A small contrastive image-text model, trained from scratch: text encoder layers 8, 22605 training examples.
Rows from block 3 of the image encoder of a small contrastive image-text model, named by matrix and row number. Rows with one number within an expert belong to one neuron, the router's apart. Each number is 50 + 10 x the weight over its row's rms, rounded and kept within 0 to 99. All counts start at 0.
After each expert's rows are labels from the 100 images, of 14848, where the router gives the expert most weight on average: "responds to" is what is common among them. Only what is clearly more common there than usual is listed. The data: photos of plants and fungi (iNaturalist). In brackets: how many of the 100.
# router: slot weights (encoder.blocks.3.mlp.router.weight, 16x80), inputs 0-79
# up: expert up (encoder.blocks.3.mlp.up, 8x80x80), inputs 0-79
# down: expert down (encoder.blocks.3.mlp.down, 8x80x80, transposed), outputs 0-79

# expert 6
router.12:53 34 42 57 42 48 49 60 52 20 60 57 42 39 36 40 53 50 43 43 55 52 59 39 47 52 43 36 46 46 39 59 71 38 43 58 54 62 56 46 53 60 57 24 50 37 72 44 48 29 39 53 44 60 43 55 44 60 45 50 34 43 45 37 48 49 54 48 46 67 54 51 59 48 39 67 31 57 53 49
router.13:59 40 44 57 37 48 50 60 45 24 68 52 37 46 35 41 58 58 51 50 60 53 58 38 48 53 48 37 46 48 35 54 75 38 38 59 51 63 57 44 51 49 57 25 48 33 67 48 40 36 38 48 40 52 49 55 57 57 51 62 36 45 45 37 50 50 55 48 42 65 49 52 54 51 37 71 33 58 51 49
up.6:55 49 60 62 51 49 47 55 59 46 63 41 42 58 42 29 29 50 51 42 32 45 52 55 38 66 51 36 36 43 50 68 55 52 39 37 71 71 49 35 29 52 54 38 46 47 48 70 50 41 22 60 57 51 56 54 58 47 48 55 51 55 38 54 44 47 47 55 27 53 58 52 52 57 43 49 50 42 44 51
down.6:48 59 46 59 63 66 42 51 33 48 48 54 47 59 52 56 60 66 58 49 48 58 48 45 44 30 47 48 42 39 67 40 63 44 31 42 47 41 52 45 48 52 64 58 51 44 45 44 69 58 53 32 51 54 45 65 72 40 27 43 51 45 58 43 72 47 55 60 52 39 63 22 56 43 47 56 53 56 51 50
up.7:53 58 34 48 50 56 52 52 54 49 49 37 53 39 59 51 55 44 51 44 56 41 32 44 52 57 50 36 48 49 61 45 52 55 57 48 46 49 33 75 42 47 54 45 51 39 67 38 51 49 48 46 43 48 56 39 41 54 52 51 40 69 42 32 39 51 44 49 20 51 20 54 54 61 47 23 43 46 28 49
down.7:55 68 45 76 46 41 66 50 46 51 67 45 49 39 41 61 59 45 54 53 56 60 59 65 48 22 59 48 52 62 53 57 45 51 50 44 58 50 41 51 63 50 69 29 49 49 55 38 55 34 48 77 57 60 38 52 50 47 59 51 51 47 51 23 54 46 42 52 73 47 47 49 48 44 57 44 40 50 56 54
responds to: order Asparagales (47); family: Asparagaceae (47); text has "yucca" (39)

# expert 7
router.14:58 69 41 54 69 49 37 39 44 58 42 43 39 32 45 45 39 43 61 58 61 46 60 51 35 61 49 39 55 48 59 50 52 47 50 50 50 68 40 38 50 69 43 61 46 56 29 66 58 59 58 36 35 67 51 40 54 50 53 49 49 46 40 51 46 48 57 43 53 38 34 53 68 76 56 36 53 56 63 52
router.15:54 66 46 50 67 47 36 41 51 55 45 46 40 35 46 51 49 57 62 54 53 39 54 50 31 65 51 41 58 50 52 58 46 48 58 53 36 60 49 30 52 73 50 62 58 54 33 66 62 55 64 35 42 63 45 44 61 46 58 49 50 42 44 41 55 37 48 47 46 37 41 42 65 79 51 33 57 61 61 58
up.6:47 70 39 28 56 38 43 25 52 42 42 45 45 53 53 43 50 50 53 65 42 22 39 49 58 51 42 45 56 50 56 49 50 53 51 52 45 44 50 26 52 61 52 49 55 48 49 55 64 60 58 45 51 47 51 48 58 41 46 48 51 60 36 54 52 39 67 38 58 37 50 21 66 62 49 39 56 46 52 73
down.6:34 48 33 75 50 62 34 41 44 46 57 51 47 42 44 63 41 60 55 51 53 72 43 47 39 59 31 49 47 37 67 43 47 46 51 66 49 69 48 49 54 71 53 60 54 54 52 59 39 49 57 65 52 65 41 44 66 49 51 39 47 46 41 36 63 49 67 48 66 53 51 46 54 66 50 53 57 55 34 49
up.7:58 64 42 39 52 42 32 29 46 37 49 42 56 53 41 40 47 66 55 50 49 28 43 46 57 49 45 48 48 40 45 51 57 53 47 38 54 57 48 29 38 52 64 54 64 56 47 75 58 59 58 58 46 50 53 48 49 55 46 51 59 50 41 66 50 49 62 37 29 45 36 41 65 62 52 24 44 66 55 59
down.7:37 43 39 60 48 64 32 49 58 51 60 64 47 50 52 56 43 57 46 49 56 62 47 43 50 51 34 50 57 39 66 38 52 38 28 61 41 69 49 38 58 74 46 51 49 66 52 50 45 40 58 62 50 58 42 73 59 39 68 37 45 33 47 37 54 46 67 51 54 53 45 35 54 51 50 54 64 61 47 50
responds to: order Fagales (31)

# expert 4
router.8:49 38 43 44 74 41 62 51 49 41 73 52 49 53 43 70 56 45 42 68 38 57 70 44 60 39 39 32 57 46 60 43 41 43 43 61 32 56 49 45 52 61 40 49 53 61 51 38 48 46 54 62 70 50 34 60 39 51 42 43 42 36 51 64 35 65 60 52 64 59 44 57 51 43 52 44 58 43 49 42
router.9:63 48 53 54 67 43 62 57 53 56 69 49 64 59 45 69 46 46 42 66 43 51 76 50 55 47 39 28 55 45 46 36 45 55 39 47 26 59 54 40 66 66 47 53 50 53 51 37 43 40 67 44 71 44 32 56 42 42 50 48 46 49 49 62 41 62 56 48 70 47 51 52 51 54 47 53 61 45 53 38
up.6:50 41 58 59 44 49 50 42 47 55 50 60 59 55 52 50 53 58 25 50 61 55 51 40 76 51 66 48 49 46 45 43 67 43 19 39 60 52 57 45 39 49 50 59 53 60 54 44 67 50 56 71 51 55 66 59 59 49 41 60 53 52 49 51 48 51 53 51 72 63 47 46 68 32 55 71 45 41 49 38
down.6:57 47 55 49 55 49 48 48 45 51 42 66 55 66 38 48 43 74 45 52 61 66 60 47 50 50 61 38 52 47 30 46 76 41 34 45 27 51 51 51 58 50 49 66 46 70 68 58 48 49 65 49 52 42 41 63 54 63 50 53 50 40 46 51 45 58 51 43 47 51 55 42 55 43 28 71 43 66 55 39
up.7:42 37 57 57 42 56 59 39 57 48 47 23 39 50 49 49 47 41 54 37 58 53 54 45 57 51 42 49 34 61 54 50 52 35 56 22 59 45 55 44 34 43 56 64 45 52 47 64 68 39 57 70 50 48 59 49 60 43 48 57 51 49 60 50 50 53 52 34 68 44 46 48 61 27 66 24 47 47 49 44
down.7:34 48 46 58 48 39 63 34 46 60 48 48 44 33 55 52 48 74 46 30 50 75 35 50 57 39 50 50 42 47 51 50 49 51 31 44 40 43 56 58 69 55 43 65 49 55 52 38 24 49 52 68 63 60 51 48 53 58 39 41 54 45 50 31 50 26 45 52 57 48 45 48 49 41 52 56 62 63 52 55
responds to: phylum Basidiomycota (30); class Agaricomycetes (30); kingdom Fungi (30)

# expert 1
router.2:49 47 36 38 46 51 60 67 69 47 60 55 58 58 39 51 52 76 54 60 40 44 38 51 52 61 25 34 52 47 49 55 55 60 53 41 58 48 68 46 49 56 36 49 58 52 45 28 59 27 37 58 72 39 62 53 44 47 44 40 58 53 60 41 56 46 41 53 64 59 51 48 58 49 49 54 38 52 66 50
router.3:45 42 39 37 43 55 60 60 67 48 58 46 51 56 40 58 47 76 45 57 42 45 38 50 55 65 28 35 45 49 46 61 61 57 51 42 55 51 65 37 44 60 33 50 61 51 57 34 57 28 40 61 70 40 65 64 47 45 43 37 58 56 60 42 54 46 42 58 61 56 55 52 62 52 55 60 47 50 69 49
up.6:47 56 26 44 50 50 46 57 63 50 41 49 38 69 16 46 51 51 28 48 59 37 54 64 63 48 33 51 53 54 45 51 52 34 59 70 56 53 71 47 59 48 46 51 41 47 43 35 45 45 60 54 48 50 51 50 49 59 69 49 51 54 85 35 53 52 54 46 43 54 56 49 51 54 47 49 49 55 53 52
down.6:61 52 48 54 49 68 48 65 34 50 56 37 49 35 88 47 50 49 64 41 52 48 54 43 32 50 52 47 34 41 54 50 54 50 44 62 58 51 64 50 63 42 46 55 49 31 31 50 30 28 50 37 40 31 56 49 49 50 43 41 49 44 59 57 59 41 49 44 40 63 50 55 61 59 47 52 46 57 50 49
up.7:52 66 49 50 56 62 54 46 54 45 43 42 54 39 46 48 57 59 60 47 47 30 46 54 21 62 63 60 50 49 33 42 33 52 47 46 52 50 42 52 62 53 46 52 51 48 49 44 47 42 50 26 49 29 39 45 47 50 39 59 57 57 43 68 47 49 40 40 73 51 40 54 56 22 38 41 73 47 49 55
down.7:39 54 51 63 47 50 49 46 49 57 55 50 54 42 24 59 49 49 39 46 36 83 57 54 41 40 47 64 63 51 60 63 46 41 45 48 48 52 50 49 51 48 44 58 66 51 49 50 48 52 50 87 52 75 43 51 50 48 70 44 54 52 55 32 54 50 58 51 58 43 45 42 47 72 65 46 60 51 57 50
responds to: order Ranunculales (32); family: Papaveraceae (28); text has "poppy" (28)

# expert 3
router.6:42 45 50 53 50 59 42 48 37 49 30 53 56 54 35 52 56 57 31 55 65 69 40 40 69 39 69 50 55 57 58 49 43 35 52 68 50 58 43 47 41 49 72 58 57 57 55 72 57 59 56 69 41 57 53 58 51 59 57 54 56 42 54 32 52 33 60 58 50 49 62 39 44 52 59 60 38 62 41 43
router.7:39 44 52 41 45 57 41 49 47 57 35 53 44 63 41 63 47 40 52 41 48 56 44 54 62 33 54 59 66 45 63 59 38 32 64 79 51 54 57 47 44 37 52 65 45 58 51 59 47 55 51 66 57 52 41 67 58 59 63 47 51 36 70 49 65 42 51 56 30 41 70 37 42 51 54 53 46 53 37 57
up.6:52 58 33 55 56 56 49 37 40 52 32 54 61 42 44 47 31 56 43 56 80 52 33 39 50 41 68 44 48 52 63 43 40 47 54 51 60 48 29 64 37 72 57 50 64 49 64 46 48 57 53 49 46 46 50 47 43 49 35 46 37 63 53 41 48 62 58 57 71 49 35 48 50 50 48 60 49 60 38 39
down.6:70 44 57 61 51 58 51 58 52 46 54 56 54 42 13 51 58 46 45 49 56 58 58 39 55 51 54 50 48 56 51 50 55 50 53 69 27 55 50 49 53 71 73 31 58 49 64 42 49 42 38 56 52 30 46 62 45 41 59 51 28 42 51 33 49 50 45 32 63 55 46 45 56 39 56 45 44 49 57 51
up.45:48 68 36 52 54 46 55 67 52 55 40 45 69 39 46 55 42 61 49 50 51 80 47 34 50 54 55 46 51 50 47 52 43 49 60 58 35 46 46 51 54 54 54 28 50 55 64 45 59 54 50 71 57 78 58 47 46 56 67 68 50 50 50 54 52 40 49 43 50 38 49 24 60 55 50 53 35 36 50 64
down.45:57 50 40 49 53 47 57 54 54 58 44 49 44 65 43 45 65 40 33 51 49 09 53 44 55 55 47 43 67 59 46 49 47 62 58 58 51 47 56 32 46 53 53 39 47 43 48 40 79 39 41 29 49 25 28 39 49 47 49 55 35 53 53 56 50 50 57 49 50 52 47 59 43 38 59 45 54 52 49 52
responds to: order Caryophyllales (66); family: Cactaceae (66); text has "cactus" (40)

# expert 5
router.10:55 37 51 58 43 31 53 69 65 62 55 67 68 40 46 39 43 51 51 51 58 53 47 39 44 40 68 49 47 52 55 70 58 59 46 51 58 33 46 55 42 42 51 39 49 48 45 50 50 46 35 67 58 62 50 48 39 42 50 46 56 50 60 41 47 40 35 52 50 54 62 65 49 53 43 75 21 51 69 47
router.11:50 35 60 47 38 41 51 76 67 44 54 54 73 51 41 40 44 53 58 40 54 48 47 39 38 41 66 47 51 52 57 64 44 51 61 47 67 34 47 51 51 45 40 47 55 41 47 38 47 38 42 59 53 67 64 44 37 40 39 46 54 40 59 43 49 38 40 43 60 53 57 63 53 43 49 71 33 49 76 54
up.6:49 27 36 48 44 50 51 43 46 42 68 79 50 50 40 51 52 32 36 66 51 57 50 50 50 51 42 59 50 50 56 50 49 51 33 49 55 61 53 50 49 58 41 47 54 47 34 72 53 52 50 66 59 59 39 50 49 47 47 54 32 43 52 53 32 60 46 54 37 50 50 70 45 54 48 51 36 78 48 29
down.6:57 52 49 36 59 49 58 50 56 49 44 54 51 82 48 42 48 33 57 50 56 22 61 54 44 58 48 42 57 49 37 46 66 44 49 84 45 60 47 49 53 53 44 38 49 53 51 47 49 50 62 33 41 32 39 64 57 48 52 53 50 49 50 66 52 52 42 52 51 47 62 57 49 30 37 29 50 58 50 54
up.7:40 80 20 60 44 63 58 41 50 49 55 59 54 49 44 47 45 27 45 54 51 48 51 39 43 51 40 67 66 47 48 51 29 46 51 47 55 55 43 50 49 55 34 39 57 55 41 43 50 49 57 39 43 44 32 51 58 48 51 47 40 42 39 50 46 45 48 44 65 63 44 59 49 52 38 54 79 51 29 48
down.7:49 61 36 52 47 56 60 47 49 38 60 42 47 36 19 70 45 44 51 66 51 55 67 52 40 53 25 51 62 55 68 59 51 39 52 59 51 73 54 46 49 57 46 51 53 45 44 51 43 55 58 75 42 61 53 44 49 40 61 38 46 41 62 42 78 50 45 41 46 55 53 51 50 60 55 45 52 43 53 56
responds to: order Lamiales (39); family: Lamiaceae (28)