{
  "encoder_arch": "pvt",
  "train_examples": 22605,
  "image_size": 64,
  "translate": 0.06,
  "vocab_size": 1482,
  "embed_dim": 256,
  "encoder_norm": "rmsnorm",
  "encoder_norm_position": "sandwich",
  "encoder_head_dim": 48,
  "encoder_moe_every": 1,
  "text_encoder_norm": "layernorm",
  "text_encoder_mlp_ratio": 2.67,
  "text_encoder_parallel_block": true,
  "l1_shrink": 0.003,
  "final_lr_fraction": 0
}
Rows from block 2 of the image encoder of a small contrastive image-text model, named by matrix and row number. Rows with one number within an expert belong to one neuron, the router's apart. Each number is 128 + 32 x the weight over its row's rms, rounded and kept within 0 to 255. All counts start at 0.
Before each expert's rows are labels from the 100 images, of 14848, where the router gives the expert most weight on average: "strongest on" is what is common among them. Only what is clearly more common there than usual is listed. The data: photos of plants and fungi (iNaturalist). In brackets: how many of the 100, against the usual share in percent.
# router: slot weights (encoder.blocks.2.mlp.router.weight, 16x80), inputs 0-79
# up: expert up (encoder.blocks.2.mlp.up, 8x80x80), inputs 0-79
# down: expert down (encoder.blocks.2.mlp.down, 8x80x80, transposed), outputs 0-79

# expert 6
strongest on: order Lamiales (28 vs 7.5)
router.12 [106 132  89 167  51 130 130  95 139 164 100  82 112 144 134 116 143 131  76 143 134 169 101  99 143  74 159 172  92 141 109 128 196 131  98 118 174 130 132 163 133 136 157 156 149  58  99 163 155 184 132 155 119  96 147 142 120 103 111 168 157 141 135 123 127 174 132 211 194 170 145 174  96 116 116 163 116 116  73 103]
router.13 [ 74 109  90 153  71 125 137  89 141 128 164 113 104 121 126 181 163 136  73 157  91 165 111 106 141  54 141 147 175 126 101  97 196 105 102 128 146 128 130 152 136 108 159 132 153  64 112 152 130 179 105 161 134 142 128 149 110 141  95 172 171 110 113 158 121 162 175 187 175 173 152 164 109 100 115 134 143  72  64 103]
up.0 [106  94 161  61 141 142 108 117 144  58 123 131 124 110 169  91 124 214 199 130  95 153 146 111 132 181 101 138 120 128 126 128 162 150 126 129  87  90 129 127 106 123 157  87 125 141 103 156 106 110 185  49 126 115 130 162 178 134 128 125 146 124 122  98 136 133 136 171  37 103 103 121 136  59 102 180 135 161 114 151]
down.0 [105 192 122 131 113 142 147 138 136 122 119 135 140 142 239 135 136 128 149 136 110 116 128 101  87  75 133  82 131 126 163 147 125 102 133  87 195 107 119 144  89  74 124  79 144 150 130  93 129 128 145 210 141  69 117 144 116 179 110 130 179 119  75 121 134 125 123 131  70 147 153  98 107 208 108 137  83  79 113 136]
up.1 [169 138 109 141 179  72 146 127 111 137 110 151 117 104 102 144 153  93  87 138 138  52 135 126  38 184 107  85 140 136 126 119 134  60 136 163 127 226  84 131 143 121 117 168 131 119 172 130 122 146 176 136 108  45  69 134 126 154 139 137  77 161 123 127 155 129  89 115 144 134 143 104  79 128 132 113 142  92 126 116]
down.1 [ 97  70 139 158  62 129 118 126  79  98 109  79  56 158 112 148 143 133 139 134 127 145 103 137 167  96 144 158 133 134 116 103 215 126 185  93 125 125 119 109 176 168 164 174 143 121 134 184 173 147 130 118 105 213  70  93 170 126 173 161 147 112 113 100 135 134 174 110 158 104 120 177 132 124 124 110  97 107 144 115]
up.2 [103 125 143 141 103 155 147 193 123 124 120  70  88 170  56 129 136 135 124  53 140 135 131 158 118 159 149 157 153 128 167 136 148 101 166 158 175 135 137  92 165 121 125 157 142  87 184  78  73 107 133 109 135  84 194 114 161 127 123 125 127 119 147 145 202  83 192 123 138 122 132 112  95 159 193 116 125 114 150 186]
down.2 [147 161 146 137 105 129 112 160 101 142 127 114 198  75 169 137  91  92 185 105 140  88  97 179 117  89 184 174 105 135  90 115 131 155 190  95 188  84 119 199 159 118 134 127  99 118 169 127 119 115  79  74 106 109 144  79 112 136 133 156 128 151 129 107 126 131 100 104 124 109  91 148  72  80 128  77 104  79 160 142]

# expert 1
strongest on: order Asterales (33 vs 11.2); family: Asteraceae (33 vs 10.9)
router.2 [159 150 114 119 210 146 137 155 124 127 123 151 149  89 141 112 123 118 149 107 125 176 225 134 102  84 107  35 178 114 189 171  87 115 114 145 163 118 181 130 107 128  86 142 148 186 146 116 141 167 141 201 159  89 130 143 105 153  91  89 136 113 159 182 136 116 116 119 113 135 126 129 149 157 121 146 107  81 150 131]
router.3 [185 174 116 124 190 110 104 136 106 180 122 156 169  98 151 112  87  92 141 112 127 123 198 158 137 134  71  50 142 128 141 139  76 153 107 127 171 142 156 164 129  96  79 152 117 193 157 139 131 183 117 175 149 107 135 122 135 150 104 113 155 128 130 177 114 137 108  87 100 121 109 175 172 174  91  94 116  62 128 138]
up.0 [109  94 125 114 139 149 125 108  93 139 178 104  71 133 151  76 153 177 176 111 134  62 137 147 113 164 104 146 110 180 112 174 117 180 123  94  78 158 123 107 156 145 195 111 177  99 163 125 119  86  88 127 136 119 157 103  99 109 144 128 134 133  92 106 113  96 161  76  92 135  89 177 182 100 164 163 147  81 190 110]
down.0 [126 108 126 108 134  89 185 197 133 134 133 104 129 140  79 124 144 154 155 135 108 148 162 209  89 107 127  54 188 124  27 135 137 141  68 116 146  92 143 137 169 118 118 175 130 128 138  51 118 110 154 144 210 169 141  71 112 159 128 119 161 110 123 141 157 148 143 125 122 111 127 112 143 115 106 120 156 138 139 107]
up.1 [143 129 139 139 128 124 149 121 183  92 128 163 134 143  98 146  77 142 150 169 123  97 207  98 121 121 147 157 152 133 137 124 150 114 213 137 133 171 125 173 108 136  91 165 154 132  96 168 131 130 142 194 102 110 106 143 119 117  95  98 100  20 102 160 130 125 179 153 190 114 125 169 138 196 130 150 169 121 108 168]
down.1 [170 142 161 125 194 145  54 135 116 116 123 157 166 145 137 166 124 190 132 116 153 134 143  54 129 130 186 106  89 108 145  81 143 124 130 142  88 127 104 128 129 192 159  89 120 202 202 161 121  68 117  93  98 125 132 136  99 173 112 136 125 125 122  92 120 127 112  49 154 131  99  92 163 133 159 137 116 127 171 117]
up.2 [113  59  62 199 106 121 112 125 143 131  98 147  86 124 102 114 133 155 133 153 164 119 121 133  58 153 109 150 123 129  72 124 124 164 141  90 121 123  79  71 116  92 158  74 134 126 192 124 132 143 119 118 223 116 115 156  67 138 118 134 179 123 124 134 125  75 154 102  45 133 110 153 128 123 108 159 159 126 138 146]
down.2 [114 173 158 123 114 110 141 187  68 121 155 129 125 155 168 139 153 231 147 115  95  90 176 131 147 155 140 143 116 116  80 131  72 114  46 109 154 111 108 147 147  90  90  68 144  98  78 109  74 147 179 124 126 143 130 130 137 135 137 150 103 129  66 119 163 135  91  92 141  52 128 127 120  86 113 144 133 114 132 142]

# expert 5
strongest on: order Asparagales (47 vs 4.4); family: Asparagaceae (47 vs 2.5); text has "yucca" (39 vs 0.9)
router.10 [126 139 145 120  78 107  96 167 133  46 206 152  87 137  99  78 120 161 146 135 169 120 129 130 113  99 100 140  88  99  92 119 186  84 134 155  81 115 137 112 139 129 116 112  92  63 106 122 106  83 170  96 103 154 129  85 172 148 160 118 100 122 131 163 137 147 151 116  95 158 153 216 153  92  79 136  75 108 136 144]
router.11 [144 157 176 111  52 116  91 156 138  54 209 164  97 124 123  72 133 141 117 134 150 130 138 136  85 122 114 157  75 111 101 161 168 107 141 138 115 124 125 121 113 141 109 105 103 112 105 103 111  78 137 116 118 148 132  89 153 146 129 106  81 122 139 160 106 138 121 127  79 179 162 230 156  95  76 140  60  96 112 137]
up.0 [144 124 115 125 140 145 120 156 185 139  52  94 129 124 137 171 109 149 116 139 119 151 126  87 183 173 182 103 107 112 195 164  95 140 143 137 153 127 143 100  68 159 117 175 163 213 175 116 160 105 128 181 192 142 122 175 108 130 137  83 131 110 156 104 118 110 118 123 161  89 127  88 140 113 164 144 165 177  84  97]
down.0 [148  83 115 128  89 122  93 117 136 126 151 197 128 165  66 106 135 150  60 154 153 164 123  96 169 118 127 112 132 133 112 160 172 137  97 162  99 145 144 132 112 164 136 133  81 128 120 164 127 143  83 166 154 161 131 190 118 125 126 119  93  91 140 111 100 129 122 167  96 208 188 173 141 149 172 189  82 147 113  54]
up.1 [189 126 162  41 117  99 118 153 143 102 128 156 130 100 190 166 137 129 119 104 107 120 172  91 196 118 148 154  56  86 135 167 133 128 114  90 100 145 187 120 122 104 133 171 123 122 154  78 138  88 174 146 135 162 158  96 136 109 139 146 152  77 130 132  50  95  69  95 102 140 121 134 173 169 127 140 123 159 145 130]
down.1 [123 134 158 160 142 134 129 149 109 129 131  81 153  93 178 142 120  96 159 153 131 125 116 136  91 174 154 136  94 127 181  98  89 186 239 115 126  80 121 119 105 130 196  75 118 132 206 128 146 121  90  59 143 111 156  98  96 130 107 149 130 142 108 121  95 143 131 123 142 116  98 115  83  84 169  57 147 100 120 138]
up.2 [111 183 130 211  76 120 117 146 146 129 141 147  85 156  98  67 138 131 125 144 153 131 187 118 143 140 148 200 143 172 126 116 129 102 135 170  74 156 108  71 135 142 124 178 130  82 123 137  83 139 191 122 114 127 129 105 145  94 102 127 159 126 113 127 148 171 167 149 220 170 129 165 119  78  90 145 132 176 120 112]
down.2 [153 108 161  90 118 132 130 185 128  59 112  87 124 144 120 110 138 123 141  52  79 125 155 131 124 226 105 118 141  88 124 159 136  81  83 124 131 114 235  98 140 127  77 158 135 121 145  65  81 136 127 117 124  68 141 124 174 143 143 129 138 141 157 142 160 106 131  67 100 137 132  87 145 121 116 141 139 163 137 152]

# expert 4
strongest on: kingdom Fungi (27 vs 3.5)
router.8 [130  91 109 103 126 158 158 110 176 198 137 162 107 109 108 167 109 204 122 141 139 111  87 126 154 155 125 148 110 117 141  91 111  79 125 143 129 112 130 172 183 155  84 141 110 112 127  84 121 109  37  79 130  87 104 159  78 174 138 161 113 120 118  42 129 150 139 153 101 125 103 132 121  95 119  79 148 189 100  90]
router.9 [137 124 104 146 135 157 156 134 205 175 118 153 137 141  93 177 122 175 113 150 142 108  98 121 148 154 123 143  77 111 138 112 126 100 142 146 103 124 121 163 171 152  97 131 125 111 140  82  82  85  53  87 136  90 115 166  78 159 113 156  73 116 127  41 131 140 120 182 135 146 128 125 103  88 153  70 140 179  90  59]
up.0 [175  33 119 143 118  92 137 126 124 118 161  55 149 192 149 127 174 126 106  85  97 146 164  99 135  58 131 123  81 129 124  69 168 162 120  93 177 125 123  54 128 122 110 182 157  99 153 144 137 168 138  98 150 122 135 146  68 118 145 131 114 119 122 134 105 112  68 154 131 137 105  78 102 101 145 101 158 136 163 119]
down.0 [135 108 155 126 145  68  94 131  99 122 123 142 127 119 101  94  78  64 119 116 134 129 137 129 120 134 165 119 154 151 100 122 124 165 107 152  90 178 109 101 151 126 109  13 196 137 160 196 120 141 129  94 158 182 194 116 135 134 114 130  63 129 112 117  91 166 117 100 119  99 128 109 142  82 102 166  85 152 181  98]
up.1 [144 139 132 138 124  81 118  74 132 121 115 158 187 109  90 140 174 157 109 126 113 107 107  90  70  63  92 155 133 119 175 126 100 131 142 172  55 101 151 146 155  99 137  66 132 152 111 131 142 132 157 125 151 130 132 127  81 185 120 134  92  55 130 126 122  83 148 152 157 138 188 152  93 145 151  59 147  79 127  65]
down.1 [133  99 157  92  65 147  74 171 113 114 132 107 140  83 179 148 104  78 146  60 110  87 118 176 152 183 122 190  94 113 124 141  99 142 229 179 144 148 159  84 132 111 108  55  86 110 134 122  95 115  93 107  99 125 144 129 115 129 143 127  95 101 148 144 122 160 117 109  92 130 134 124 125 148 154  66 117 139 121 170]
up.2 [153 165 160 177 194 101 137 131 158 146  67 137 136  91 129 110 130  96 121 178 123 132 120 131  46 152 128 136 128 164 194 128 101  54 138 152  97 108 126 151 158  98 129  71  71 134 146 124  99 123 127 133 176 103  88  71 122 133 124 125 131 115 177  78 107 138 147 137  97 136 158 115 118 196 129 115 119 160  63  72]
down.2 [116 145 155 122 103 175 150 119 145 143 134 125 103 127 147 160 132 112 142 121 122 172 125 139 250 124 141 131  74 124 129 137 153 107 122  91 137  86 130 128 109 135 184  93  31  74 158 114  57  91  84 115  83  76 177 134 115 131 156 141 157 122 129 173 125 117 112 135 112 129  97 111  55  95 112 108 113  86 103 142]